{"train_examples": 90422, "horizontal_flip": true, "encoder_positions": "learned", "decoder_norm_position": "pre", "decoder_qk_norm": true, "decoder_inner_norm": false, "optimizer": "adamw", "beta2": 0.98, "steps": 5200, "warmup_steps": 260}
Rows from block 4 of the image encoder, named by matrix and row number. Rows with one number belong to one neuron. Each number is 200 + 30 x the weight over its row's rms, rounded and kept within 0 to 999. All counts start at 0. After the name is the row's rms in percent of the matrix's.
# fc1: MLP up (encoder.blocks.4.mlp.fc1.weight, 1536x384), inputs 308-383
# fc2: MLP down (encoder.blocks.4.mlp.fc2.weight, 384x1536, transposed), outputs 308-383
fc1.469,102,121,194,220,214,177,200,180,203,232,269,210,223,163,197,213,225,198,200,250,186,186,248,254,169,174,280,208,247,220,253,199,179,140,202,202,193,189,152,261,150,189,169,179,189,191,163,186,215,187,177,169,186,206,223,230,169,218,205,198,180,153,212,173,224,224,217,135,216,224,207,193,217,203,215,181,140
fc2.469,131,156,236,262,183,245,215,245,181,173,193,189,180,161,202,186,174,247,194,200,229,193,226,229,223,241,200,204,237,137,175,224,197,244,211,227,195,156,234,203,208,182,194,229,211,214,241,156,174,235,223,237,154,199,166,201,249,155,171,151,210,167,193,224,150,185,171,227,154,197,224,186,230,209,195,204,175
fc1.470,099,221,139,145,258,202,178,185,209,201,200,189,215,159,208,171,289,192,179,173,150,223,205,166,223,211,249,215,216,194,235,166,213,179,170,171,144,208,155,180,212,228,234,210,191,185,173,241,180,204,188,164,239,209,199,210,181,196,210,258,152,189,188,223,205,204,230,150,245,210,173,247,146,184,202,198,238
fc2.470,109,215,212,193,191,222,222,209,134,150,141,202,183,184,239,220,219,175,187,146,210,186,239,183,162,232,178,202,201,199,159,264,218,192,165,177,193,237,201,158,233,211,219,190,180,178,275,170,224,220,192,219,188,185,195,184,197,174,192,191,244,216,159,208,170,180,230,218,207,191,253,211,206,150,196,160,222
fc1.471,107,170,222,206,199,189,244,176,196,207,225,255,185,210,187,139,154,208,199,168,218,277,249,218,236,203,248,238,255,177,230,210,203,158,205,214,222,222,250,171,204,209,163,208,203,152,207,205,183,216,185,228,161,189,296,211,249,138,206,160,249,216,204,217,173,198,191,202,194,220,222,202,235,217,212,206,167
fc2.471,139,197,224,246,207,280,213,258,168,196,159,220,210,185,193,176,178,222,207,197,201,205,260,206,189,210,225,174,275,91,232,208,188,209,199,181,200,204,179,196,207,202,191,212,199,178,215,135,177,212,206,211,125,188,211,189,227,135,200,155,210,173,219,212,157,199,189,201,180,178,210,199,204,223,182,207,201
fc1.472,094,208,143,213,175,214,159,188,223,211,284,205,242,221,171,233,200,188,159,177,212,190,152,198,184,155,235,186,173,175,234,195,221,166,227,237,206,187,187,185,183,247,202,163,171,220,190,209,160,199,238,151,216,193,231,198,188,207,277,214,221,171,161,206,195,213,222,147,226,214,157,184,165,242,204,151,221
fc2.472,101,167,205,255,159,206,237,214,216,216,201,228,165,167,146,168,188,232,225,227,181,237,229,249,189,200,223,208,255,157,207,183,187,207,259,190,223,193,203,217,209,186,192,179,211,174,207,201,164,162,185,230,173,239,201,263,256,199,168,145,197,178,239,237,171,256,148,236,142,227,159,166,237,230,169,222,171
fc1.473,092,163,143,195,169,168,138,152,206,249,229,194,207,192,194,245,197,169,187,187,216,186,182,162,202,164,240,185,211,237,221,156,210,177,176,207,213,212,165,208,195,264,211,197,205,219,169,264,192,211,218,167,173,191,229,169,215,230,215,228,168,187,155,204,166,177,249,131,241,163,174,227,217,208,229,170,219
fc2.473,100,166,211,232,176,201,233,233,206,221,184,260,149,193,157,156,155,218,220,220,200,244,228,225,204,201,188,180,252,193,194,157,188,218,248,208,252,186,225,204,209,191,201,184,218,146,195,209,167,170,216,249,184,210,180,257,252,185,163,171,199,191,242,245,184,218,142,227,184,240,141,137,213,252,196,218,207
fc1.474,099,200,182,183,215,165,222,213,262,277,220,216,208,190,176,192,204,231,223,227,232,222,213,174,194,156,193,195,191,173,202,182,157,191,205,167,224,210,186,242,201,193,185,184,202,204,182,234,192,212,166,205,178,232,231,215,232,179,183,159,241,214,234,236,206,219,176,186,197,224,169,160,252,258,134,206,160
fc2.474,115,179,234,249,197,263,215,241,167,184,156,239,187,145,180,198,187,200,202,222,182,224,246,240,183,213,233,176,266,128,175,224,198,197,203,202,216,210,165,209,204,191,167,206,208,210,208,138,175,199,194,192,122,198,201,208,224,144,178,147,211,170,221,249,160,213,198,181,150,193,195,192,223,198,202,201,227
fc1.475,109,241,177,131,222,162,185,176,172,239,210,233,208,200,220,222,236,145,225,225,205,224,207,160,199,184,220,193,165,220,240,233,196,146,208,210,193,254,210,207,198,199,191,189,212,209,224,209,192,173,203,161,214,242,189,211,172,195,192,260,198,241,193,176,219,177,254,126,229,197,240,181,138,183,212,160,231
fc2.475,108,222,215,205,212,201,237,218,129,147,113,206,198,188,205,219,222,190,177,183,189,200,220,178,167,253,192,213,186,170,143,257,199,198,192,170,193,225,173,163,202,203,200,178,156,168,235,168,215,210,200,227,183,176,194,186,234,175,196,218,256,201,185,214,177,185,201,228,198,225,274,186,215,197,190,162,238
fc1.476,108,247,200,218,205,196,232,202,242,215,235,226,182,183,150,204,174,194,248,198,115,270,229,225,188,192,228,188,179,214,166,175,165,162,217,194,241,216,195,190,167,211,207,159,164,176,176,188,186,148,160,250,168,224,253,185,222,151,152,180,239,208,207,255,157,260,156,176,162,194,202,138,246,206,143,200,205
fc2.476,117,183,199,241,202,258,215,262,177,178,197,234,188,172,184,159,176,202,194,228,182,230,250,229,196,187,237,161,286,100,232,194,182,197,200,203,198,234,177,197,218,220,170,214,202,172,203,176,193,213,216,192,143,216,221,211,200,154,175,147,190,176,188,222,175,200,171,183,152,187,189,195,211,188,203,225,234
fc1.477,098,183,166,151,212,182,216,188,193,238,189,177,182,183,188,185,269,191,191,184,163,239,231,191,226,170,224,233,219,238,205,207,231,142,226,182,166,209,186,195,223,242,173,198,240,186,179,232,247,188,176,159,228,239,211,175,203,170,194,216,161,198,212,214,213,224,209,142,228,183,213,169,132,229,170,180,245
fc2.477,104,242,217,199,203,201,229,193,124,142,153,201,186,200,207,222,196,205,184,180,186,203,234,156,136,240,178,186,200,180,151,252,197,195,159,181,190,211,204,151,237,192,209,206,175,198,251,161,197,215,184,220,189,213,223,156,189,158,162,220,229,206,169,191,178,188,217,211,194,164,260,209,211,154,184,176,241
fc1.478,081,196,200,183,185,180,180,156,202,249,228,226,215,179,213,231,200,225,179,163,214,171,205,198,234,222,194,156,201,212,187,171,222,236,166,186,216,181,197,165,235,210,209,176,248,191,153,230,231,184,213,167,215,164,173,227,190,247,219,193,229,200,246,186,243,239,186,191,241,224,169,249,168,246,209,239,186
fc2.478,048,214,190,184,165,184,176,214,259,209,236,177,216,216,146,154,171,208,220,240,218,231,191,244,238,183,186,236,231,264,234,192,255,211,211,196,215,188,193,241,185,232,152,209,181,162,160,279,161,136,238,151,235,212,167,262,164,189,203,233,159,174,160,176,249,197,223,166,187,202,151,183,234,245,228,225,236
fc1.479,087,160,153,252,186,244,169,219,228,242,262,199,198,223,189,151,196,182,217,223,177,235,180,242,190,186,280,178,192,185,276,158,229,146,180,207,194,213,162,161,213,228,167,207,230,227,225,240,158,181,214,220,172,156,250,222,197,226,221,183,169,178,142,205,144,227,240,163,184,212,188,229,185,235,183,228,200
fc2.479,095,171,246,240,159,225,243,240,206,211,158,229,178,151,174,191,216,229,218,230,199,233,244,229,191,239,183,183,222,171,183,176,165,230,227,220,218,175,232,153,187,171,196,239,209,188,211,172,183,215,221,262,175,212,169,201,266,182,156,154,189,157,220,217,168,243,162,258,147,231,180,180,217,233,188,231,185
fc1.480,118,250,225,202,169,217,226,206,219,188,199,252,207,179,130,210,134,206,239,228,177,268,206,255,169,189,237,164,215,216,191,173,212,190,248,161,231,239,235,163,207,166,163,153,191,166,170,201,177,181,140,230,165,239,255,209,259,173,177,201,227,192,187,226,198,209,155,171,208,181,153,158,224,208,144,239,244
fc2.480,125,174,223,264,195,262,212,237,181,184,183,248,174,186,182,172,200,179,220,225,181,237,236,205,172,208,217,167,270,105,202,186,200,206,207,191,209,228,190,216,211,209,167,228,206,187,187,183,183,220,210,188,141,188,202,200,198,151,180,144,215,209,219,225,177,226,188,198,162,185,206,196,196,196,181,208,222
fc1.481,124,173,181,191,251,229,158,212,188,200,204,129,217,169,213,210,209,251,173,208,267,135,203,222,231,226,208,256,205,173,243,209,242,199,203,241,191,164,164,255,167,204,211,252,192,276,198,201,192,213,199,160,191,186,173,179,176,232,224,171,203,201,179,159,194,170,216,221,201,212,235,234,189,225,230,194,140
fc2.481,130,204,176,177,228,186,176,179,190,160,216,151,235,195,230,228,203,169,175,177,226,170,184,179,205,208,204,219,180,199,242,243,273,184,160,211,149,191,202,219,205,249,230,199,197,254,213,204,216,220,166,183,217,154,238,161,185,203,227,218,207,258,172,172,211,168,250,176,252,134,237,229,142,192,199,162,211
fc1.482,106,237,203,184,249,151,175,174,210,217,199,206,184,271,237,238,251,203,196,197,215,229,146,172,172,218,159,198,168,205,196,230,168,201,215,148,190,177,194,164,239,184,258,184,181,207,188,202,208,185,247,149,240,192,155,217,157,239,242,218,174,230,218,185,223,227,175,217,166,213,220,214,214,149,210,183,235
fc2.482,125,192,245,217,147,217,252,223,142,144,137,229,154,175,206,208,181,208,206,185,205,207,254,211,173,247,191,176,226,150,149,205,175,199,222,201,237,191,225,172,195,163,205,200,187,177,254,152,175,201,218,221,179,218,193,211,226,149,157,165,239,183,197,234,171,217,164,236,172,204,225,185,223,212,212,212,213
fc1.483,125,139,182,234,214,200,157,199,199,176,221,132,208,144,251,188,201,236,199,174,239,108,231,204,257,185,192,233,197,210,222,195,251,207,163,241,182,215,172,220,194,228,169,223,210,264,198,190,156,198,189,136,194,162,210,175,153,232,205,205,230,201,166,183,219,167,237,234,190,167,197,249,174,205,246,182,142
fc2.483,149,241,163,158,243,162,175,163,184,198,234,156,223,233,229,228,210,152,185,177,213,173,173,152,206,201,185,219,156,237,210,222,256,180,184,207,175,212,179,198,222,228,227,179,183,221,202,229,230,218,190,150,244,157,222,172,173,234,244,244,186,232,168,170,229,186,236,183,257,160,223,227,159,169,203,160,224
fc1.484,103,167,197,237,183,209,210,183,209,161,178,161,221,217,225,249,189,186,207,168,233,148,207,196,245,201,188,205,238,219,201,238,193,217,180,230,168,159,184,171,226,175,191,209,161,219,214,162,168,233,262,174,148,208,127,203,208,201,204,177,202,215,203,167,163,207,237,208,199,207,210,214,213,148,252,172,193
fc2.484,110,198,238,203,199,220,207,224,133,126,136,205,215,206,222,208,214,204,172,188,230,184,198,186,193,225,162,192,212,164,152,206,209,197,191,230,195,190,221,168,216,200,206,264,215,216,247,152,210,229,222,217,178,191,172,184,228,163,192,198,209,216,205,202,158,186,214,220,196,184,228,206,212,181,202,173,187
fc1.485,103,201,180,158,237,172,227,155,164,210,219,233,169,253,219,275,241,205,181,169,223,192,162,212,168,233,170,191,166,210,214,198,187,178,196,160,215,236,224,157,175,210,219,152,222,223,213,166,257,171,225,171,201,203,201,180,129,218,212,233,206,203,164,173,211,205,197,218,175,152,182,186,223,212,222,198,247
fc2.485,108,148,237,250,168,205,235,230,214,186,178,246,142,169,143,170,176,205,265,230,208,255,230,246,198,210,186,177,226,188,172,194,190,231,252,200,230,179,229,201,198,180,173,211,196,182,183,190,159,158,209,244,180,232,175,221,213,157,153,170,186,150,231,262,191,229,163,234,138,232,173,153,214,221,173,235,181
fc1.486,092,185,164,181,165,210,133,170,206,207,217,210,206,219,215,217,189,162,172,170,219,202,184,191,234,130,224,184,175,218,292,204,219,216,199,227,198,157,177,166,231,254,156,188,186,187,209,256,164,200,185,227,204,213,236,194,230,173,226,166,201,214,173,179,139,168,226,153,218,180,178,196,187,255,143,187,211
fc2.486,088,179,197,237,179,225,201,223,248,201,182,221,162,203,156,191,155,216,250,255,181,212,213,241,174,200,195,184,235,161,167,183,172,238,260,195,251,212,220,183,174,147,176,186,203,209,195,203,176,155,243,228,146,253,205,231,225,160,183,154,211,160,212,242,193,231,165,238,175,223,150,159,253,231,188,208,195
fc1.487,092,183,224,224,194,224,238,200,148,146,184,210,161,275,192,230,251,209,182,180,185,217,175,230,223,184,193,212,215,216,212,204,182,213,168,169,179,189,179,183,256,200,272,207,161,151,239,151,229,232,254,181,186,231,169,178,176,224,238,188,155,215,179,241,216,196,219,189,218,204,225,201,232,143,219,200,251
fc2.487,097,221,234,203,166,220,232,213,175,124,113,207,188,231,224,196,218,171,212,200,200,203,207,197,175,253,178,179,208,165,161,219,187,222,184,191,186,180,215,184,215,179,231,245,182,203,259,143,188,212,241,235,151,182,201,206,236,157,201,178,219,182,187,180,170,196,210,225,191,192,223,207,221,187,216,173,215
fc1.488,121,199,182,142,205,191,221,200,176,179,239,171,250,133,177,179,228,199,215,224,175,194,240,201,215,210,257,229,193,167,217,207,255,165,158,217,159,198,138,187,220,255,191,230,162,253,174,192,199,196,164,205,268,178,222,187,205,206,171,212,209,239,208,201,211,210,246,139,261,188,219,216,118,202,204,165,224
fc2.488,122,251,184,150,209,182,220,186,142,158,182,192,203,230,215,208,188,152,175,145,203,171,194,141,157,247,176,198,168,212,180,268,213,162,161,187,184,234,172,161,222,210,221,180,152,186,255,184,223,233,187,183,205,191,191,167,204,210,208,221,228,226,176,201,206,168,240,187,232,173,274,230,193,161,224,138,243
fc1.489,092,138,140,173,228,231,139,152,230,175,263,168,239,226,216,171,198,175,181,203,205,219,179,181,235,115,230,197,215,211,221,160,223,201,172,180,210,151,200,217,190,234,213,207,185,193,211,238,176,211,192,227,235,199,227,195,204,200,227,179,185,177,216,171,165,205,222,173,226,181,170,212,234,250,190,211,197
fc2.489,089,179,200,212,153,223,209,225,252,215,212,240,198,197,173,143,171,208,221,274,189,265,252,240,209,227,203,195,242,171,188,174,209,233,249,215,253,212,242,191,217,190,173,210,213,184,163,207,135,191,209,233,185,254,186,276,242,174,159,165,193,201,214,219,179,213,159,205,147,245,157,143,230,224,162,241,190
fc1.490,076,236,207,222,195,184,207,225,253,237,202,203,207,244,211,177,232,148,226,167,214,186,200,167,152,163,237,190,215,199,186,203,195,227,173,164,177,169,208,194,183,244,176,167,206,156,195,244,215,209,180,178,237,225,164,160,173,243,241,259,246,221,194,183,253,189,164,197,174,205,203,210,226,216,162,217,244
fc2.490,052,188,243,165,228,235,228,172,250,244,175,161,241,144,201,174,271,215,201,140,164,152,195,186,235,225,175,210,223,251,170,240,199,225,186,179,199,155,259,222,207,184,217,263,163,178,222,189,202,220,214,182,212,199,182,187,213,249,233,246,164,205,206,156,217,148,278,198,212,181,207,225,175,162,200,190,167
fc1.491,085,189,221,204,189,173,191,180,174,209,192,163,188,234,214,227,181,217,215,189,157,219,191,185,185,241,159,150,154,226,162,170,187,251,157,135,190,162,217,187,177,204,186,225,158,197,227,206,267,239,196,209,223,163,155,194,200,208,233,191,191,208,210,183,175,154,247,235,185,200,221,236,201,195,204,159,233
fc2.491,062,156,217,209,157,203,206,232,226,187,189,223,199,148,225,184,199,242,207,242,206,169,169,198,227,240,160,205,180,239,204,205,202,224,205,241,167,156,260,239,204,187,194,210,232,195,230,242,160,182,181,220,206,215,157,238,198,217,198,141,209,169,194,236,198,193,160,222,170,248,221,207,265,204,247,171,189
fc1.492,079,223,180,168,190,158,264,207,174,209,156,225,144,229,189,154,176,210,197,235,160,275,185,186,196,240,173,185,192,217,231,189,177,221,177,154,224,224,203,187,190,203,207,206,175,222,210,210,213,210,253,233,218,271,165,187,253,160,199,245,213,240,176,202,184,196,213,197,182,254,245,219,172,180,147,227,249
fc2.492,058,200,130,194,202,215,219,242,250,200,171,213,253,136,227,166,235,203,195,214,156,208,246,213,165,147,235,184,245,169,209,198,231,156,194,193,162,207,183,224,146,214,169,166,182,168,186,220,192,226,148,226,178,162,261,224,177,175,214,197,220,251,159,198,218,175,256,146,203,160,162,224,160,210,193,146,194
fc1.493,081,227,214,209,207,234,153,199,222,228,178,239,221,247,188,224,150,236,233,215,144,202,149,210,159,160,192,178,147,156,192,208,196,237,165,160,169,184,203,187,210,182,237,159,226,154,163,211,178,202,209,190,243,173,172,202,169,238,243,211,190,161,211,238,203,184,179,224,233,165,194,179,169,237,209,222,215
fc2.493,060,189,184,173,169,160,162,183,228,211,179,164,235,231,194,232,201,179,241,215,216,206,152,174,179,207,145,243,143,289,177,178,242,213,222,220,218,177,215,225,168,238,175,168,214,234,204,259,194,159,183,171,264,229,245,204,220,241,216,239,219,257,164,197,257,184,256,215,257,176,188,188,200,204,170,154,217
fc1.494,134,208,261,223,200,213,198,175,180,176,162,240,211,189,162,206,185,217,185,213,224,244,228,230,235,197,161,214,241,175,198,232,221,205,219,247,202,208,203,209,202,179,181,166,178,205,206,217,138,201,172,219,128,170,241,222,276,183,198,123,206,152,220,231,161,201,161,221,194,194,208,190,255,191,228,174,157
fc2.494,144,166,216,257,191,272,208,251,180,187,165,214,187,174,201,189,205,200,203,196,199,204,254,190,200,227,205,202,257,105,218,216,207,210,202,209,196,176,197,193,192,192,192,234,211,185,235,158,162,207,223,200,114,202,190,200,240,141,186,152,201,182,211,210,131,194,183,229,184,195,214,207,216,207,187,221,192
fc1.495,108,185,148,208,246,181,138,194,157,186,179,161,202,139,234,181,239,212,191,200,237,158,245,169,238,175,236,263,241,193,217,216,199,187,193,211,171,210,172,256,189,230,176,258,198,260,232,214,219,251,198,142,225,162,200,175,172,186,212,188,203,223,175,163,236,161,258,202,202,227,190,236,153,233,247,167,166
fc2.495,109,230,169,165,229,162,195,179,179,201,222,201,203,196,225,228,197,152,194,182,158,218,178,183,166,190,209,188,186,248,222,220,236,147,168,201,197,241,184,173,231,212,225,156,162,201,199,213,251,175,187,185,265,206,251,161,182,230,220,244,217,232,159,212,236,205,201,180,246,179,250,188,150,168,178,169,252
fc1.496,098,230,223,168,156,180,245,203,210,179,218,233,159,202,190,162,203,215,199,195,172,192,171,215,157,232,230,181,173,165,220,204,206,194,173,112,253,216,244,125,218,200,206,212,198,189,218,206,219,151,191,258,242,201,203,213,186,209,133,248,207,244,180,250,164,207,199,194,192,207,213,164,178,199,137,175,212
fc2.496,082,231,154,228,175,233,165,254,253,250,233,217,178,187,188,158,191,154,201,259,205,209,200,225,153,162,238,198,239,137,222,194,222,168,218,163,232,277,155,268,169,220,184,193,217,183,178,206,210,176,161,189,181,192,247,257,211,188,204,175,212,179,195,244,210,237,206,171,222,202,175,149,192,213,189,203,233
fc1.497,117,185,159,166,199,151,212,212,209,185,247,200,199,159,193,203,273,162,220,211,227,208,239,200,198,214,225,235,236,181,216,215,195,151,206,202,138,229,152,227,198,221,202,225,173,256,188,242,226,207,204,192,262,185,201,180,211,175,216,233,206,199,200,169,195,220,197,174,215,205,178,209,171,173,170,185,222
fc2.497,119,250,226,176,200,222,232,193,105,164,168,197,203,219,235,226,214,166,160,136,169,189,195,156,149,230,160,184,201,179,163,277,214,176,166,177,195,241,166,175,224,220,237,161,171,217,246,180,224,210,187,171,219,184,209,176,178,175,206,224,207,241,154,189,207,163,242,204,212,165,249,232,168,164,191,173,246
fc1.498,088,169,206,191,210,181,127,173,201,170,266,174,186,256,218,188,225,209,150,167,246,216,177,240,221,121,220,173,222,215,216,176,192,160,239,223,162,215,239,175,221,211,204,231,244,207,199,229,208,220,244,211,214,200,174,237,196,189,182,150,196,200,152,171,157,215,193,190,230,154,218,243,186,273,206,195,230
fc2.498,075,182,173,234,148,205,194,246,237,229,193,227,198,205,175,163,174,197,215,258,183,219,205,234,181,216,214,147,241,171,208,161,205,233,249,197,238,225,194,168,173,159,152,203,230,191,185,191,175,173,232,274,187,241,170,251,265,173,161,151,203,190,212,244,176,204,164,199,174,227,166,149,248,247,190,230,178
fc1.499,116,193,151,182,189,212,211,230,198,222,239,163,233,178,213,147,254,178,172,186,225,181,257,180,245,183,248,209,213,168,219,177,213,140,172,190,149,213,175,216,224,216,144,182,158,198,189,205,218,200,166,170,220,186,230,163,195,174,207,229,208,235,223,225,197,191,214,121,234,194,210,212,154,170,215,191,240
fc2.499,113,242,207,171,210,180,205,178,151,143,176,188,206,218,227,220,194,170,168,147,179,174,170,139,141,246,159,184,159,196,172,259,204,148,151,194,198,248,155,169,233,207,238,152,143,191,232,187,226,209,185,197,241,193,214,160,196,210,209,233,221,238,165,194,211,159,253,197,228,158,253,212,169,162,173,179,233
fc1.500,121,202,235,228,169,213,193,166,197,204,176,251,179,220,193,168,189,206,208,181,253,202,221,229,226,241,179,232,226,192,171,228,226,207,210,250,231,169,217,170,184,174,173,180,182,192,208,176,150,189,201,240,150,194,246,188,272,186,232,140,193,186,183,248,140,182,164,243,205,195,210,164,245,188,206,174,183
fc2.500,135,164,216,260,185,297,199,262,183,188,180,211,185,202,183,185,191,208,181,184,198,196,246,189,210,214,203,182,268,100,223,209,185,207,206,197,185,192,195,206,210,186,180,212,206,206,237,148,168,209,227,226,124,191,198,199,224,135,202,173,209,192,216,197,148,194,201,210,178,204,201,201,220,198,213,218,185
fc1.501,085,172,195,205,204,186,163,155,245,234,194,168,241,241,185,197,196,193,205,181,212,184,183,191,199,163,261,206,171,215,289,186,171,180,215,200,203,142,180,163,241,213,189,181,233,195,232,270,221,202,227,219,203,188,247,197,187,192,198,211,236,201,205,204,223,190,258,165,244,161,211,228,173,272,173,208,168
fc2.501,070,180,219,211,160,240,239,235,242,196,232,218,157,190,161,122,162,234,237,267,201,217,194,217,173,217,212,162,243,207,189,172,207,210,272,201,214,200,193,178,205,205,185,191,198,187,149,202,140,182,192,246,193,197,208,264,215,191,170,150,214,172,191,228,199,206,138,199,147,229,152,127,209,200,163,217,154
fc1.502,090,211,182,182,230,184,143,246,181,216,217,139,185,138,177,157,232,228,153,178,175,197,222,197,248,166,205,193,189,167,216,246,228,198,157,240,176,172,170,204,149,226,203,218,207,246,221,195,220,221,130,181,210,179,177,196,194,201,205,187,242,238,185,179,197,208,193,202,206,175,213,210,136,223,240,206,170
fc2.502,078,241,157,180,206,144,220,193,197,189,234,194,190,207,229,236,194,170,224,206,183,204,153,180,208,184,207,200,149,242,231,213,249,148,166,164,200,242,194,183,252,198,216,176,152,183,199,216,230,164,165,168,228,170,223,186,165,188,219,256,211,255,189,208,231,181,237,196,221,154,220,218,153,176,183,151,263
fc1.503,110,210,132,156,211,205,188,215,174,223,210,190,229,130,172,134,239,183,158,180,172,209,202,170,209,201,259,195,202,199,264,187,210,138,212,181,184,227,172,210,207,237,194,204,176,244,172,229,234,174,187,160,267,165,226,208,168,194,224,201,224,209,203,194,182,201,210,162,265,162,229,260,171,220,181,172,217
fc2.503,102,236,188,194,205,184,232,168,129,134,161,201,215,229,210,209,200,156,194,159,183,192,221,164,149,245,156,186,213,201,173,281,229,181,153,172,173,236,195,184,261,223,244,154,153,197,255,209,245,186,186,178,206,192,223,147,211,206,210,236,220,237,137,190,226,157,233,175,209,156,263,216,197,159,190,151,236
fc1.504,083,228,173,139,218,226,192,229,170,197,184,220,232,245,151,166,193,188,230,201,125,239,231,168,214,190,225,139,224,162,162,204,150,236,179,167,190,209,237,197,182,204,149,174,157,164,192,198,214,218,243,263,220,187,172,175,211,204,185,176,224,161,158,218,215,192,199,166,204,200,167,144,217,223,219,234,224
fc2.504,053,241,191,175,213,214,145,177,258,208,155,213,234,147,227,164,176,200,224,190,183,216,231,221,188,162,184,243,188,222,185,156,241,131,229,204,182,228,171,226,189,235,146,174,187,167,164,226,259,189,145,215,226,194,259,194,217,218,183,228,247,204,211,209,231,235,225,198,242,192,143,187,149,227,236,143,228
fc1.505,092,173,191,131,216,194,212,185,218,215,240,227,189,182,196,149,266,186,230,243,223,196,196,215,209,177,215,186,217,190,224,189,212,163,223,201,161,194,188,236,156,246,220,201,245,249,175,189,230,199,192,183,239,222,244,186,140,201,204,211,174,228,222,196,249,243,184,177,222,172,189,228,147,230,207,182,181
fc2.505,092,249,206,182,192,190,242,233,95,143,161,198,172,190,206,207,172,184,175,144,204,197,218,165,146,255,187,210,191,186,142,242,203,170,180,203,193,212,212,132,229,197,238,194,135,193,223,176,229,207,193,181,216,168,187,186,223,192,183,222,237,204,164,197,199,168,209,220,214,201,283,207,184,162,202,193,246
fc1.506,105,162,190,193,232,186,212,215,172,197,214,152,200,136,171,158,237,230,161,187,229,194,216,208,215,215,263,207,231,143,205,173,223,174,165,167,167,177,175,219,208,246,175,241,194,214,228,226,209,235,155,206,236,209,203,185,229,168,191,185,245,227,205,188,194,209,219,222,224,241,231,232,139,209,236,207,168
fc2.506,111,261,156,160,208,160,218,155,207,192,187,197,190,242,204,190,187,149,193,202,179,202,180,158,161,197,198,201,162,243,217,219,230,161,180,180,188,254,162,179,238,220,225,160,155,205,213,215,226,189,200,181,225,213,237,196,159,190,195,232,205,239,179,197,225,208,226,150,245,158,242,187,164,161,198,167,236
fc1.507,121,204,165,183,226,214,130,164,214,206,203,139,208,198,222,212,230,197,157,218,250,146,233,179,216,174,207,238,201,196,223,179,256,192,185,219,157,181,197,252,196,232,155,240,213,243,155,236,208,236,181,134,220,198,201,189,190,215,198,191,191,213,194,171,199,199,198,253,224,180,227,211,189,185,222,179,166
fc2.507,116,232,185,158,239,184,198,178,155,179,234,181,229,209,225,234,206,185,177,157,203,157,191,178,209,212,180,214,188,197,212,232,262,180,150,219,158,214,205,193,217,242,244,205,182,226,206,215,248,250,181,158,246,162,236,153,179,212,222,230,201,249,156,149,218,145,238,193,233,182,249,254,169,173,194,148,219
fc1.508,112,261,193,142,202,197,262,234,173,178,177,189,176,142,164,170,237,171,199,205,165,226,253,207,191,201,234,185,208,135,228,208,218,161,178,126,179,246,191,145,189,147,178,197,190,193,208,182,220,198,178,246,181,190,182,187,211,140,165,200,190,183,181,253,202,238,163,205,226,211,210,180,183,196,164,200,224
fc2.508,110,236,148,144,210,193,184,187,208,207,190,216,212,209,193,202,166,166,212,220,173,218,198,171,111,184,223,186,205,195,216,187,214,137,194,152,213,256,158,204,224,223,186,160,190,173,171,230,256,160,183,174,236,216,244,226,181,192,240,255,203,221,205,222,207,215,238,153,243,189,190,177,171,187,188,211,263
fc1.509,101,233,218,154,182,223,244,222,211,188,208,242,165,190,199,173,134,164,217,221,174,191,223,230,205,211,242,141,197,214,230,198,160,229,234,149,234,227,185,132,229,214,201,192,152,175,223,210,222,201,206,248,205,228,210,196,191,160,155,212,240,212,190,185,222,191,220,194,223,216,167,176,232,196,131,208,230
fc2.509,086,205,163,236,164,218,164,218,229,234,238,213,177,199,161,145,212,166,214,219,166,201,226,232,189,185,262,199,223,145,249,177,199,166,209,155,227,248,171,273,200,236,164,186,202,162,162,199,228,196,171,201,193,198,226,213,207,157,196,163,236,181,200,218,205,229,209,161,187,183,151,181,210,211,208,195,206
fc1.510,112,211,251,275,184,219,208,153,212,178,166,194,180,194,198,185,189,233,221,198,258,168,184,211,209,231,180,240,229,204,211,208,199,244,212,235,216,168,190,176,231,218,218,237,201,220,218,198,148,223,191,215,182,208,228,212,244,175,193,187,197,197,206,207,201,188,158,252,177,241,226,185,281,181,213,210,152
fc2.510,121,173,235,256,201,291,188,241,178,182,181,217,192,185,184,193,195,202,183,175,203,208,244,206,225,195,198,186,246,107,208,197,184,214,214,192,193,173,212,207,185,192,208,233,229,200,212,127,188,220,238,216,127,183,192,207,240,134,205,163,194,178,190,215,129,179,192,223,186,192,216,206,216,201,192,208,199
fc1.511,140,211,205,213,200,231,240,202,200,215,187,269,176,164,141,154,184,244,227,191,195,231,259,207,180,215,230,188,235,140,199,196,205,172,224,198,207,225,220,207,161,163,139,204,172,176,218,176,156,194,136,238,142,173,248,218,233,188,202,159,242,159,225,219,135,217,180,204,151,198,177,176,252,200,201,190,168
fc2.511,143,179,228,247,197,266,204,252,169,186,183,243,184,184,162,171,194,204,206,225,189,211,236,215,189,214,210,204,286,98,207,191,191,197,199,186,187,202,183,191,198,198,169,221,221,179,197,165,178,207,212,211,120,198,216,201,211,152,183,167,191,198,208,242,151,200,187,204,172,203,201,179,198,221,204,214,213
fc1.512,099,220,229,175,147,164,257,214,214,198,185,194,202,172,201,205,189,197,199,235,138,226,187,207,143,225,239,173,190,160,178,176,174,200,191,190,217,216,233,179,201,174,220,167,176,198,199,219,251,153,167,221,186,220,204,192,211,155,175,232,188,209,173,231,217,230,162,256,184,180,196,212,236,169,113,239,227
fc2.512,086,213,184,214,205,228,180,238,218,231,191,256,193,194,169,158,198,218,206,225,172,224,222,233,172,183,253,168,245,139,231,163,178,176,257,163,192,217,141,230,191,211,176,197,215,152,192,205,197,216,158,187,192,178,237,226,217,175,206,189,224,154,209,226,169,229,156,171,213,214,197,167,210,220,199,236,245